Rows from block 8, named by matrix and row number. Rows with one number belong to one attention dimension. Each number is 500 + 25 x the weight over its row's rms, rounded and kept within 0 to 999. All counts start at 0. Numbers have three digits each. After the name is the row's rms in percent of the matrix's.
# q: attention query (model.blocks.8.attn.q.weight, 128x128), inputs 0-127
# k: attention key (model.blocks.8.attn.k.weight, 128x128), inputs 0-127
q.52 101:532506508514500495515506495491528537465493490491521485486465506542469517505511474539509505509490521467503471503503541499505490528499507511490514492439523476491491532506503498478466483502486485487484481523519544521484497475469486493455519527505513501386487525501469467484544536520473520533462522466529529445498500503516485553506507522494494479463551530506490528529504515514464524514483
q.53 104:466474508504500499482486482486532509498477509501521548493466502481497546489482479489474485503499509513539500512487471514502495494466539529488479532524524483502528536503565523442496493506507463546445491514498529519501497440460504498504469500479552515500487518526529503520460452518504522546510505563545470491466499517513483515457463489521471510496507490501493510446470482474491497520487
q.54 089:514498527483506473512510522495492478489460536487481538521515545487464552471486495513492492470485526519469497475510533551470491515534516516485482460504523524442517518509494531454435552536461520515486490514538489505484519490495517515526503516525518474489493475487528501480497501455475496507503488531555521472513467504554502523458495476453490513502503466514490529511511508460513488469467
q.55 090:519485535459476476490487489509475460527500529503517488518500465556457540457494465521526493499495465487532483488526506521499519528482541489489490482461484495488524496500520460509469442503484484514467524489481499523542499455509505525537466479478539580528487508489476509458492502540493535484483499503484505491489513511509507547496483512487513502478535477533522485482542485557518489470497
q.56 108:528502458500502475514513523520477495482524479476502477451532511531504511522458492484480493527507496478464507471494538491539539493469475501481519502507505487531484475498451490516517515452513514470521480529522493545453530546524512471461486516494477494536529536491506514467486502494481513469450488477513503513467511540463496524550450487477535522546502496478483496520522555541498469514490
q.57 107:485524504513527509504503449535499466525548497502432493477509490514514498530484530506527462499499456470488512473471487515515470481516514503512520545503474517581486492524563525491487515497485534491519473494479515432508470505517508505540502510526532495566519480462478487493496514510529463486461472497482517484480532518477490471514518511474506513515463489530523513476459492482506524497489
q.58 091:512541519528521479515483506495505492497501480523499476484501474528501530477493556556475489485506416517482528504484506546531454509532519512480535473494475483475518578519474488491538507496489505496494480492465482494470478500497460475498458507497491509529557482491503493499533494505534500475504477492485486489478513512512466504504551500487529476527537499552447458480487496518496504464478
q.59 084:533497477492509524479489500506512484527514475562486454478482491499480505476497520496507490521459529494470513472502493476467486460480541527488481544516491527502474536531482446519478566479492545491493474524529500536527525541531470529522500490466499479493500495500498529518472502524521485501488522518522461531473490464482515480544485469522474510553471520513503508457471510452509460487526
q.60 100:487490513545522543531491538540547546462452486503487517487535474503493513518500500463528480541511453490509490439481460487511477478516473521482437494505473533544468491485506523488503506493523529492497449512493506522503532508476500508532524493512524472501497486533494521497503527490513496483503521499476528570533465499484485537512515453500506479485467452470498523529476508509478498477509
q.61 098:479501456437481507516534486499496494495486518473553447491517518506514486519514501476513536498505467538519521480543502491538503491514547516488466504499468521515465515492496524506534497484541481484513502459476474491531446475493504509527507462464480503497529478510504507459506504483495523438535507530486501544482469465445502512538530505493487552480526526525522483526482496520516475474537
q.62 085:510497511572516502497489518536459470530501499482468521522566511487486502521521462530518505521531487511484545517495470494537489533509418487497450519487543538513490511495490497483505478475512441514477532479456508491498439507506467478482514521499503474516501481505514495524465475479506515493496501519483536489550480511508485476447479522493503482493511507491538488519526487537482510519469
q.63 095:528524475551505500482501484496541518465528486473497554513461477466546478516492533498534481497518511483561460469458537494460468493496491485544530533494515498509472497479480481486458504518524503515501510464457484492476509505509525503495550499540529515499467549504482494487511487517494500522470478520494505471502506521522502551489518488525466449472455500503505517470479519514502551471481
q.64 113:492504488487534483438474501522523483517522506470498511521485514505533553493499473526502497498480456506510484505489495488479513521515520465462526526480524524432476476506507489507463466525456498480549523495485565522498537476448518492507488488477509502493531503539490480481481526499512520460525496526486488508528494448469549497544580501487510474508505499511475527524488475493515510471501
q.65 101:519506487509494492482533501481541473568462511447540505495510472503584522537548514494543503507501509481526459500505485503477509484503509497490485495526482490466465527480468450524547541467507500491542522514511507501488467429501519465481506458517503526510498501514490490535507497499508482484437498477465534512458526527504471489499491487519489474500517509536481511482518505483493501511512
q.66 098:484524476485529501502517473526519470501530499501525508508538496495491500513521494511519512462520487496471479480522494466528492505502495490506483485488506539513516482496456454470485525464481524530479562539460464490497510478494456463476529514505486499514461509508468445510465547523522508453500514524462512494491469552515513526540522541456546524473517490529496482518542552485482480514473
q.67 108:536494470493490502494462519429509487525549518492490467480496495539509502472485486448493505466502465482479500534542529518506461517471483521519476518471546474425479531494520511482484529524527456467493491504519514506502526535518520512485502511525529513495466488497515479472541516498532497498500457477516473530518504495491494492526483504516527467526575509507465521523520524525460498499504
q.68 103:498494505483532516513516480493485473483461490503476502474508450545506525503554444503483482510476558528494499518512507459472521483527478462496489496530511502533476497548457483447462455502497534510533537460491537547566551493499492501471519492514484475503523514501537452473490449510534517499500517479482516499514472472491522497504531521484510512487509531503503529501496504479495518483489
q.69 102:515491502512553518512491490505504506513480520426512495539503491511494526482507531545493535535509464498530556501522473428552509515475504484463456515530470515466504479498476499481496501497446490498530537490469526513515503481523502522521534505501498487460490475459455482497520502481520496492516534500487480493512545509487455512528533537458461486488479503523501459495500520467505532483508
q.70 097:476519526475513466488491506493483496496512488494481447481520455476477540491492513505510539451470487486507477469492493504514500468470515458526524510506575517480485490506487475501488520517523498518508556521481543511507525541496521519488503533515486515538506531497497479545508482469479496500463525532397505519477473498533518524480526523506507518482465494500497519491498527457498527525455
q.71 106:465543540523487513521505492529461490503537497497511470458479505470568479495531506509517486497505510530482490518494510473502495493486504446487497489497544474497502495530506527526439513459459470503480476465556487550485479487495476480487528491508487510506496491533518489511542506525496498503486485500528522438520515531463485518493531526520543512487488502489437471477507551502510476545488
q.72 104:522536468496436525517523524484512498479504480507471483503499530493507503494503489482512470505484537503496508489437469515446483538453502506503525513513504464463488534534532549462516572501523490472477482503505560521453488532521466455498477485469513494529532520484556512530529492509492514500492486462476517547502500489511488516476481491542489507518510487501489532474488489505480483521510
q.73 115:517510504476488520498458505470495486541507463523489507519495490490503514542485495430494445477464503523513504474467473487490521500507484503522497489449531456541525500456521432545477518483534491499499534497508538521451455501506471494515507484487519495521507535538541494536463507521480487490518503532515525476516509516519486490493481483509533527551528523470444505481484519495474509519515
q.74 103:489501498513474551522521467568507504491528488549495481476460463481503531535498470554508509481512497504534464501515497539485527499507501485477521455503506518487494521521495533519481475531524522504481521507492493529483518519551487483494505491481515453494463514510517506480501475474512518478443525515516501503487445526450452506534517532495478525438498516469483506479485464491529461502467
q.75 116:515473525499493450502502523514510495503481513506510511525488523515461545504502513484485490479471493549516507492493500510431457490517482514520514467454526452452474520482512526514518469496498475488519514469504551482537557507511536523509490520552491479520521493460488557507499462508513479470513500517493502502510525492533535472457476438502491515492513485532508505511486440522476498529476
q.76 117:485539502527495477497510523523509470479476528510475485504485541526453507500459527493507517503505490462475510483489480546508512493494518476529516473482503512505476525587503522460497512525543516561484473537518502472522548484520468484480461509518509517512479491507489457493542489491470496539445473522513510509511481495508519522453548540478510499498468487530509461499481468476486463493484
q.77 096:502464504544487525475485498495484534482496519490491544495495516479501484550515470478487488520514523495567497522505510552542492506514489553491501500490486505561505532451513473507541406513486492501513486469476482482528500473460507489524508485459507474476454543502505535478489490451473508502526505537504483472484513464507518502499505477499484520523478497462493491526506474527526521502534
q.78 093:494501499523490532529540521501460484468486483522494515427475522474491445505524507556487494522539539519499521518503532447468533517514525525504498499503505471526504531485494522509497485512500466498432459534499506493483529523533504519486499506485530480474460487484523483478513485515508536483475515454499479506520529510472489485488494483510447487519510544453489498507511477541547470467517
q.79 076:569491544508496476537533475530493528459475497496535502468514501494467518509467537503482493542498480577465503527536474505494516473506506490521485478491507514483537458473499502501520456467508494533487533476484490507502535519499502521494531514533430485483500434516464482506528506491476488482483492504486510514524492444517484506501496481523533533512509550472520471464503499495507493476489
q.80 083:519487487517498499442475476528516500488470495511495502545500480522523508513503499488518524473553504465488446479490491517468523504497507502528497470501519502501491472496477497489520545500473531502462446519485546477518495510482465467508528512457528498533526506480474504500516475493572561515520515555478534535479526511517508496521487479471485514415490481452515490508474515499508506503511
q.81 086:506470504489482513494518526507510456492464478500475505482505475516532533527482547455492500513469499577498476480453470515458513522475489517491482523499498491505482536483513462529487521487515490486533508533508543533454513549511499502483481495492547493507498485498458487543498501474503489523532496543488518505527560436524509464485516468496456506535517467516487476531493503480457505508498
q.82 093:477419483496508514427507511484490525508529475492483518525511509488502478480493493473465497479475468505459476536506526527534520478502463476521485498462478482540473498518515520507496487517480499472529522500518456515526477537470535501522472495521530540493492470494523540508514452490552497528542470512509463530500523508474534482487504478507485526508554517510504539543519493526498486465500
q.83 098:530504537539501506438473569531446515496489497457458497500481524485498506508471493512476497518520504543507481523509480467495488511467515521481476495509544480529463510529517504503549471563463480483524473512516498502472516474499449450547469504502513491498487474467511499481542487526479538514548499521522479484515514514523514528508484514503478470520475500479503488523478522497498453516489
q.84 079:504552501492489487463524548489433535495481475474483480488463499517489477527475494480509515486533480495475514567486485517511467527522469480532484486502544478542498467468524486504474504531482505468509517527548511490496520454493498471469491541534489509441511496488508500505476523515537501517498474532502490525493511566492537517502484506506458503508493517478490512477519558510499460467502
q.85 101:485472465492515515505501506505555511503489514504500473534500503530475545518458507513547500501502476550511495473510516488512532522491515526505521487469445493494499513489515486518455490505469485499543547495444470464499499486507534477503496499523497502486480487503479485459487551533525491470538540478529454545524499504483480503542523543422499501481498497532502480534497480463482511470469
q.86 093:496505475503562479508498503455522511466482511477557531455469486506455485486519459505512482508480504497465508464523488455508519492512555480509477500506480504537518514479483503487489491480509518541483472483487470468514464474529493466482517507490488544483533491512494477471534532495478517520552509473509480541540529503526526483558553503486508512521545513462529514507494502481499543473483
q.87 089:481469548525494522508508501475540499512449465523489493506493518490522490479466551465490495537505494511525505502474505500475480476552472524512490534515464459500512520536472451551509504510489479492524472523478510479476517530479501528500483531502531478513551520501471533508495470493491490550508494496504473481480491469497498487488446504475451500456529496504560480516563498520500518492542
q.88 118:473487488545493483495468496482486455507477559508527491521484496505490515490531466528518517532455510474496481494466479531508496499490467517533472519548503461547521503506503498447529503490505468494517483506463519486523531490482476489478506471511507475559524535493472519482497480505478531487513532505526512482489452521542483537425484495514521512491489504532504531460448485522501512532542
q.89 102:504502466461475517499539495509538539506540478516511516503527522464507505495512498485492500482490461477517503512474512549489496490476512515475523519464485540447523468504504485484506473460460519477455520484492478499459416492460508497503514490477558528496514499526523527507473512456490501486474498499510497505463455519490491493505515459479535492539522537517539488527548532533510506493536
q.90 102:496485504490489493519529519526478489515505503499497530452473524484504450513478540471450512484488479501469473509502534534518509504494516489505512536462525493533520499515522494479531497485485498525490500489550460490529483485472503536444487497509523524484482491484491525484496489473517471541512441535514582457511524520473489534456450483539512477535486493499507464520517547529495478514518
q.91 124:510504504510532499515503462505520458502488488476471523527491462521514528520489513529522489447486496479453498461510506503497508502527546478507516481497502503505461481509478533509471506496514566534524523514493468486478485511551505484490532501484500493479505530539506488491488489496529516508463521552487517478479500536482484492533559503481468522414500477504512516417494495452523508510489
q.92 102:526462538466475488530536490482481512476494508525442524517558504507448529525471525473470492524535503486535502500513538517485497486483480503549505499522498491498492455490501478503534462502463502501465459521531443450521510533506500473507518499536528513511465476468486476515528507497480513508503498506490479526479523485524508496494455523497517483523521517458556488559502519517487479468492
q.93 094:478472535524488515494490462513527451460488530511524466501456506520488535501505499533499522546531490505497465524539517485534492487527500479489480534495461499492488495469510520484485524523470508483530518519474510455478525496528517533519481517470497455501481527530500441493487541508516503476538526494483470508525496498450493504486571517472488492485476493510500489473524417487492497534530
q.94 079:491525499528545471497454470508513519539482491537518450501525502524497524523446539501456498462491461500503501485490525486540525474510534507483470535473520514508496536496520491519487544491533468482484497499490511483514486526488526542560551481472485518460496521483476490495501516499530505505548478504537501480509499505511498503535459494511492483510502491505460468546490504463510496426465
q.95 124:485506496508464506492496522524466498490534509503515515478548516491486460511481516499480529460528498537538496481500519486509509501507481561472494478490525541496516501462516488554511493509485511511429490534476485505512498516506490525520507525510468478470486467467490483544495519528480471468482506501468506480466520521535473503518462467517483536536430528438493480529526514528518507460537
q.96 106:501471500491469455494524498463513505472575496485555506488499502504475472493531476447521498511484506514527512545536503495522471504489489456496441509502455554461534475433490512532502490468500512496502507509509493512520487477503544510482500521527492519486456464543500505517492533498501483483509490438482474519488534478475512482545519496506521489511511536507533512520520493526507480477535
q.97 097:484498496474504510504521531532473499458499455527512499453480485496516520493513503484518518515488539503510498488487539493518549507470488457507467472510508462486468470512574569491470495505529428491448491466509481531464445512503488516530516524545520473499512485501499524494506527484517501552497510476523478494506554516482475497508505499498453510483509511468500481486498514521529483500539
q.98 103:533488495497503512490479529507547495497523488493522471506482508497479504499490533468475505489548529494527518505497491484530507533472490532480516507506496498454503494460511535504527515517478463500462537499455458515449519520533530533535463491469493425509456505463530431471503532526507507526471506478537517472491518523499457515524486512453505493481536520501510526514514491511476460508530
q.99 107:493522525471458520468486521494503498512498535500536481515486508494527565528503507497504489494499488491547492523452469516474515490514468497496508514526492455502501496466549466514528548481463496500493512498467566507519484474504502486514454484530444477473516518491547483516531472567493534482468502481469514542476514501512495514467456547531484516489483475488486509489468477496483502519527
q.100 106:483482472523494482551462483452478460484517520496503498502503509495473470502484502498461477536482508479499568513517518456535481497518477489503530484473493530571538511467497514497534472486540518522477461549494507460528514532488507556502495505526481506502484520470493508544465480481474498468521511457496467482524487491503492522507516470490557510522493485465508490493545499530534511490519
q.101 109:515481508484502513497491531529488526501529500498521527503525459465562513501492474487536501512523477479498471481540566531489558541468502547486542468560486466475505481513507513500506525486480490509514459491495440498490434478437504475492462494482507511525492493533519502547505505481528503507484520483492454533511493474523500500488524528491483514503487508502491450486490477512481487513482
q.102 114:485551529471453468490525483471518491519533494481474497508498526507496494488514523483518478510518492491438467505510522488476449510516526492483518500487514482476472484496508496486496510529513553508470511501527507490495463505466518544475495496501480541496523488485506537532458506539491421503531505471454539540493445486517506527509507507523518470538442496550481502492535503480515532487519
q.103 095:502546435518569510521524501524520519463456471485520472506488568505516486479477481519491516507518484526503543502494505525506450495493501495483478478481480531476517502487513520470479455537484505476547519447477500484555514484510528506494505540507495507473523484504461540492454528488513480543485469519551477495517491496473510512490514473480465502486487499543474486497520500528481496482519
q.104 101:491488493505502529537504481491503528522485473506479534529514565529530498479491550532493459497491502481551497464498495455474551559452511511488532518526508460466507511516514480474494475519483487517514483463510515496447458551489489506530502500498526449495534471506478560487473534508471495511503489499501511474516526521458483519493485488511486482463492484495527466492450508502491483499524
k.52 101:506518522527474546462465523535522447477482489508518518529483462501492520460463495495473471514488484490478472497522491540477465525507507529503484507506549498497536474528533510505478473514518502535490473492501499469501506506524487527550518460510510476573476486522501492508478479520466469466545448546506465504499477471507512520481470541491520484507483529493543502471478498500525533482529
k.53 105:516527506502460487463517481509470534483465508489519514497488478518491531500496521510500517492512518477482498492513508512468482454495522457543440477465472480525522478535497503518451547526495515530523467529465529517508530558527492478472478472437479503554478469500500483523500508518529498502511487493545513548491481465491500518488493487540502464511491517513496546501527542485465484456505
k.54 084:514502479530491517427455482515521467469475500586517490511494493522489540486468539474458497490512491487493507506537499515522466462518517477498493502468473500517515465496501481523512483522536463494511456541464499496521485518489445497531486539485523483503514501520491504527482488502527507560487529479500511473514496537509528495519501501551419495506494504497534483524529490486483492505498
k.55 100:556484491481485497481479515500505498498441458463527536560476501512473510526533512505523501509507532441462491502479500489460472514489447510468539513487512539511467473504482515485463544488518459531475496515498489506452509473536496517485511516521464470485500468527562491505506502483529511472490509518493470544504500533528476539503546478533482496486483532479510482523489509511477506509520
k.56 107:439504498528538507561524546503538525513477480506488486479485497489504501484482489472491509526457432514528479530495473486514487498508456529458548468499520524454488558483482482484543476510487517529494536539484510492513494494470470490505522510500542508531460503455534510464500496504510481513502514524499468517545464514512511510475515457464488518518490477490519474481493527488532517509478
k.57 123:451521464520477513500483468453430468579538487496496471493522516459463464504544489503506543487517533487514529512450488488533500509498504499542508485457532515474495503512475528500485497515492501478503508517530484511484528460475491493507502492501458553489493523506455497497492525485512518504532490501503507526533537448489445514499535491490538549505520504494490507485500498483478470506508
k.58 091:524519503505488562501478484472488510483545492491553506540512514439508457517525501506513497524533530514484501558475484486450479495487504484498515474546527514518470498486487531454518511490510463474466547501496500497485460498488476500507530506477498476477498510508467464515451518534460547507505479495489520511549466504457499487466522487493496556520468505477524507522466530514520476506504
k.59 095:446522451506473505503552482475508542477479540472489495479529507489534530481473496522512502491504530506578495514476479485518505476503493480556507485492453498494509479478517463526500505476527529525464484498493545504521491484470466476461513501501499508557501516529557547475527453520520494479511495516500479472482517499499463503468503525485495476494460491495533486508501534482498484552515
k.60 112:493513506532484471442520493469472502511533495499510506550498529536535507546539505505448477491504487514555513534475499512575520547525529506528492499458480511457526501505513518529543496484498522471529482540497450518507515506483491479486479458498488503494506489478506478468493495457530502525489494519486497454489491456493510483523438515496459494542503476512478476475519481512498489505505
k.61 101:522500473522506475519480493467464513488518487510528513518459546428499517499515484526498498530509513514476529492457514460511489546469463473459506515474514525510475499498492477506495538457502522470523555504530476531466479521562445492489538492514540517470513496491507491516521525494501491485501540524509484479495520504517437472525473514501503453529497468502485523548488492507471483498492
k.62 089:521501539461491485507467522475541478484500491471541510454494506512471459478508513530489495482480499478455501478496540479511538518478503517513484523476480520521520479506519495476505504505489498484579488549514475512504497556508532495507525524506509508431522501436492487477513559506519497473496492481478520501475509493479496532557483467510491538483526534504478504483509451543484488492466
k.63 089:452517517487473513469517486521521464527525485497502520498535472501483532488476512541525471526523451454474545449555482539520528484490506485455481488473505465512492458554525483467528490534505526489508503499493519503476530477479535529522487480496483541488474471495484513530526493512487485508523490514499529453483495494489495493509489538485500545520489488506460510445557473485526504506515
k.64 113:510497501476504478492505475499509523529490508511453502485497471511559538487527534472474433521536457514494503464514509471548480478516557535510455544515450487483494472516478500539464505479502530482518545487533456504498487506526514500467515493504497494499493454514527491475467503516533492520497497465495502483496464529474468540503504522499553480509536519488478527520512504491489445497506
k.65 099:460531533459439474506504539501556525533477511528514498451536485492482496500506501540524500505500484499524503518503465523490508470477516483531504497506502532524494487522528507500480544492471502534501472472434507495456457513502537486522520522497511485504481546447511532478473496510473500486454521453524502494487475485495487508445544516484508525509497518527493487472537506501467477521459
k.66 101:529505509543511489518554495499451458491445507506516525447512523534483507546526494487514482513515531494508508503509522504466549510480515434532512473503499479485516456476524511518488486489498538494505471476483539528541500514479544515496465484520448493501515491484511496500487522500518516490525497479515497491478511563484486466496504496526445501506452532452500484451519503482507457485518
k.67 105:525485546496501521467450466528555553506527507501506506510478486465502468487490532490506479469512506533482479509480491503544502508526512529512473531463489466510534456505513488491508477542441541512460494524507489479514505532501509522521466493483499483504502456522470465491473542462480539486484531521470496479515497464510454505486524529490513511533540534470507474507514479544529471480488
k.68 086:525498478501513483492519448470473503483481508503512481492496500483487518566520531498475514524490453498466519498555517494541476501502503488491512488497490531486514492527495483515478518463504481478544500488474505460485505496513522491481518524515463565495487503537427502491527521491466484502516514471482472508503488520460468543528517471533503500481537551511492508438569506518515460521485
k.69 104:491474559493448491466544518472503551469506495513494482500522510508507431529508524475468513524547498480526482447512534529538514478474498483503477501511506540508504515452515484533503501500495477536519504507499512485509493473483552505510499480513477496509497482484498538467543547478490503500510510534522504477530480531542466490536515435508486497443489487490488485501521513490475461495467
k.70 090:513496511522474534500472482506556520516481520465491521467524496538448506555522491506480457490487499481514541491516526527545485538526523491498496498466456521507460529467495526482504501509475489490489482539525496506479474465518547493494487488511515510475499447467505473472505505535504492529526518462501507501500506526432509517507514524496465501459543519451458507477509491533517484455515
k.71 104:538463460464512499530520464518520492508492505521514465522482482490491548570518489474505516516532466506502508470497452533477509455528486510519480511539507491512483472460481479522517478502523505507522486514476518484500534521502527471490478545469481536490526508485492511464458527465519530481456493496482517559488549459485522518505530482494508495480478520551509501477483464506465479538494
k.72 115:506468516503508517489435535529542478523478481517501525513474487461499509479490497503509523477458486566554482493464466489485476544507525553520531478485492480513495495511531462473517478500440518518493492501500483528497518476520503450522492527485494535516520515540484509518484499492444513518517509489502491498458525459485554481459512487477547510506508498489458492530482473510533481513502
k.73 110:506513467508548512522497495539525497515499484508529534461449495507518518472482507500537510451477523483453511467504539510476457488510517500466532500482458471531457477527526480486521482523447553523515522523453504509541475502505492481475496531455526528530516488522498456493499507498500525502476474493501514528433506482483513534480468489482515514509516465551494507510483497501511509490543
k.74 097:538525500478538484509577487499529512474490461511504470502486436485494490521537477466482498481508503478453501485521552484510494509487554531521501504467481508499457502530461515520473490461517537498500452504503510528500492489467507517509484529491506510486509502543461450511445501511503467507516496561449487507496526489508523477523542522496501488455525514493506508472507523520525469501514
k.75 111:470514514488543519498452436505520555538497488492484514551517448549498497496479523502470511526497523507491521488517495481506456543497494498476498505477558523472540496532484520460549508499497489460484540494489497530481478469534504515534497466500537503480515449521541526506509510482463509480496479483494453467474466508481514516516498494496542479499485523496499506514478523486497473452511
k.76 104:509537500489469503472495495514495535444471483494470484505523477545514506497554474472491528484469543534517502534492496486460490474492487495517492469448485513428514463477523531464505499512522471502474473552519469523522495514482481480530497492453499518464513458501550518523540476514513503527497524534495495453514481515496511514507509519475493479528493528473500543528533488502498490500551
k.77 101:490504488512501502518463499528413517508530490476488459541456481521500448445464498543536506463507518460504503481507534488526473510468483524488503487510477503533491543469495509524521538463516522492510518496494497487504471531465460524525490527543497485503503522490489494510463476492519460482524491500480537483502445490509509488521461501471502533543501486511492494518524524495504557539513
k.78 082:509471489502578516479489482498477487478541491484439498548508477472533508522509490529470562495473473483473443530498479495504523511443484542535518489494540491540480518512509484485470502486474500489470487488507475510503522525468494529512517490508520485478488502513479490531497489461460531498519477504487511506516511481506525526508483499503538517539475506500547506492484573452504476534490
k.79 086:482488468475479488540528465504543526497520461502518481510520514530488467515526504550480504523544534500457527481517508512478485506516504484470481516544497526462527526559491497542463526477554481508472481494507509513545528474488470493475478475474517489507505470505499528478507529507533429479486504469527476478483532488530494502496511548453476509482463491485504523513468526489496490465509
k.80 081:442540562543472484484451536493474473510510536510498525521522532514498524469464488513500468489434508511522487486557498516493509516505506482521521493455478461480502534498487510500479480520542522534525524512482494479504536495508472489492492506491483484511498477483501501507524461496474543533519503501525471493536482514508483514513548511505458483481539455474531522455524509463495525483466
k.81 084:483533483495522470522473491493550562533493498508487551487510518513537471434502511509473502491498557483509478503503489519507485435511523559530525510500519499509468475540528498461516508551481490506544495498480478531501507522514518507508516528451492509489475501487513520467542500507482495507519468467484519458474475496451485516507457525484528503478483505500491472512476486444478478506504
k.82 088:516512488501531472498488510489480504508526536526490528513467526475496513484452521498551446505528490477481508494476537471514477476480488517524489503523540475552498463499496539447485507541515506486556513541514491516456511528508487517488528514489497495453467500481497482501500516498451487471457480543482517464514454512502502502526543478438476495536484488497542485506497503515534515476534
k.83 103:497462494534501501517489495504458519527483487500469521522484528477546484493526483508514538496457463502585492502466515523463498508478489540504463531484475502530549500461536452496468501455483486489544534473503511449516531491501460494522511524462490529499503495498498539495493503502514531493489489486499541479513479526504513442534541506475481521503452534491494502505504464515511487521499
k.84 082:495465469510519515542512499511502480515481521505509511498434522507513483466494523521497491461497465484509504518498476491432477497482474481476526529506472493508517511501489515529484499491490472494532499509496455482482495561455441494535480465477531530506496538487518543507515509536504546504490510463479537490515486503521484526521574530530477523483497499489514512461502482500553473537458
k.85 102:532545536487525508517542485499499523503473496492481515460510482504559513511511544476479490509530478449495519513525520475542534478475499483491479526511443519464535474517480490515507491477457506491507489483543518568498459478471524506519500470509517472513498476535522494511531516501524495489489468521504527459498502546465463470536451468549504512486479524469498493479504511480466486510494
k.86 093:503486502505487532456457518487477474525524470490503479503512544474512519531469513539509500485484486510509515492509493442522512477507471513458544478561473493531532503519494460561498488478501479485468488453524530439546473510502508472484475481500522500485518501509530495498517485486522494470518531482549494470519486537475491505498410493510511535497487507523532480506508501528490521510507
k.87 087:497532504465543488495498505500492527461494508527493567508509523483514507476495507488463475533487458530430475563442483525498501504478537516465517503492493528516514518519485523515514489495465517474484516502542459508491508500505478499487502529476562493450517494474504510496554485511497504485478493489455504538514496479529469465491481506496473552538490534513518487460478469513487527512486
k.88 129:481523489520466529515489516499473491492503504501507483535505518527485507461488461490498534510462518512502469482524503488521548566487466496480541473470518468466479511460538497430519478494483454475486525496450511500468490510520477451554542533473499494504481523526481503530487488482551491526505500468511503518510496501518532508490479490537518513530495506473498499480489477497536526521565
k.89 096:523512489483500479546507503507479460509504528506530514490436498485515476488491553469506451477549474501508535525502486488529477515538530517513486480500487497497490508467511500563526480509517574507507485486476549542499512483500509481463521508517485448469515536504501518506450509543477473494502486497453502502503514469541535491485502492464485452523524450482487486506518483500516489496459
k.90 106:489461458480502499535505452478457475488488501501499472540491533502506487472481505506529495489528513527542530532464475521446505480499446477526521471487552519494494520488486515469550507499535494483494498533490508491485507572497431513499527493485486485458535545424500520520501511515490494505484507526491514501505490457494463505474512508476483516517506493495527498518513525482541530518501
k.91 110:507557506514462523476524489489524516472460497522528502494500461524516524534523520486503471497495498480461487487541523494501507482511529436516523470526505486517463473549506489514522471518493508499503484511486541507539470455478543527472457522520488491509516467530494439500509503521499484527497479534519488546497472551490486540515500499529444505444515492490503501483506469529503490451498
k.92 103:465491511529502494526468504476494479470517524433497507477526503478507468461546529500480507500475525466539537565492487502498481475494488490512460530472533507484513525527518521509511527506553518479510511529518461534526530497484445538477515461499519487498477518458485519525528475515485512506491498513492476478550498514516468455475514528474439463510480483504519518513530488481507471514521
k.93 092:494509536502501468467524512489506509485476522518484500501523453512552505510489505517479505530523465505455482522507494491514557504484520545482488463502524490480521488484498524496503498468521478488481493480569428506478495458487500445497476458496476470508548461506533489484509487532543556502499496513468522485516472526535471524506483500523481550464484546507500496483494529481471498517524
k.94 089:496499500483506475489538515482506521504525549533457509482540508513475497502463501528545487506528516520483515464482490479479476488492485506491504501464494480527491492488460532484471504507500483539497501529526457530517493522536518555468476465478558471514516453465500453504511450488526501491486496558463516463490487474527485545493497506532474529493514453509499486544499545515470510472472
k.95 113:510500456517509514522476490500488479512506498465512531516501530525494485493488480534507507474510516432503453452495524561455494512504505500531490528491503522488486477519486494468494504513501514536507537517470484482527532488474511549473497475525541480490424539470513501490486498499459538501511502476557519507498519504544504495513489535456497444527493523496495473517481556488466514473484
k.96 095:506470539471527497476491517503493479508515478462518492512470526491479487530503518541471517536530521458474501471532511488486565471481497551489465567523548475502514487543477536537467540497520504501453513499497496488488483522472518502471474451544454481493522548477526496489475520528469482475462506471506477500526490497506502484500483518491520497518525510514518480516466529497473523472508
k.97 091:495444475498523490550523500487575474473530504508496492517480483497489511506462478478479521477491450472498492504512510502501472489495489530501475515510526491557529521520473514525465480547495500514526464492487515494493560471506561505505505516451494542473493539530479506506487541478432495481502479530484514502510497463503523520528506487500514494447501485515514516470456473523510474526516
k.98 098:535506565472521501511502534513491493496500484499534482506473481493542482507497518498512545504508510440533493491476523482502490496492507490496450483468492525487496494495537483519513504532456542564452505483551481492547536455462506529504465480493498532506548498512472454486508518508461526511484474516517488467497518470524461455503528528487487522499479504496478502479490527468518543467485
k.99 096:511512513492527515490486547547515452516493505511495498499493523528495491462477506488513476500473481507508502513495488526472475520473501493484515497517469524478494516520507454481490514484431500462501509496486416484504476458487468476527506528469557540515483495493510484505526502508499559499461489455557493474462495492515516526481533486487507512482501543554502533478486556534487502531501
k.100 100:506527499526477482456500497528457510507537481476493509518500501458465466536494457525528498457521531523482481487522545533488475524488460528489495471516531493500492481482474497497499505495482464494460517501550486504528501539498473493484504458528474472512474490538517471500488488451516480514527518570500535509502498519520509520470428467498482492538492505491517516517494533507511559478532
k.101 102:465496484488461505526505535503520512477491529489511450502527544498528521487508453490467486530475513480540489549510446487524494486489520474529468522502441494515504506500519503536515492514552543509567509492486501520460512487506493503482526505467485490520451544514464520511453526514523472511486549497516470479483529478499506469498519481487495501495450452485504540477510498510470487524518
k.102 111:487462466472497522523487493524470451501447509491494528483480515502500494498503550511519468487512485547485499539479457522450547465501532469520513508541486484467505503498512510497527509489509477482467455466462499461421503518513524482456529508530499493514527498508551531485515504510505543517455491499509532524504531534520506514455474478475521521505499530517504500531517500509533513486495
k.103 097:498490456485499495501512456547478547503504523536470511517492511516533450518513534491482496490533500509463472468503498478501509522499490489462500510512497497452523515498431530508541501488507436506503470518545516547511485527505504499523470466499517481480519519511517557492491499511493441463527512515472482495509522475521463534568493520515506473468520488497529484489471485494510510502449
k.104 091:510479462498533501500566514509515490478487482498470501506480517461527504497523518479463468499522500512502493508458529509492468490498501479518474522516506515550494522476482496507516503483489482461520486485501551530502501439466538532503542591492527515503510484473451463503480507513516499526492476485502539528503506471504497487473470452508517466466520451509519534507530472513538533529492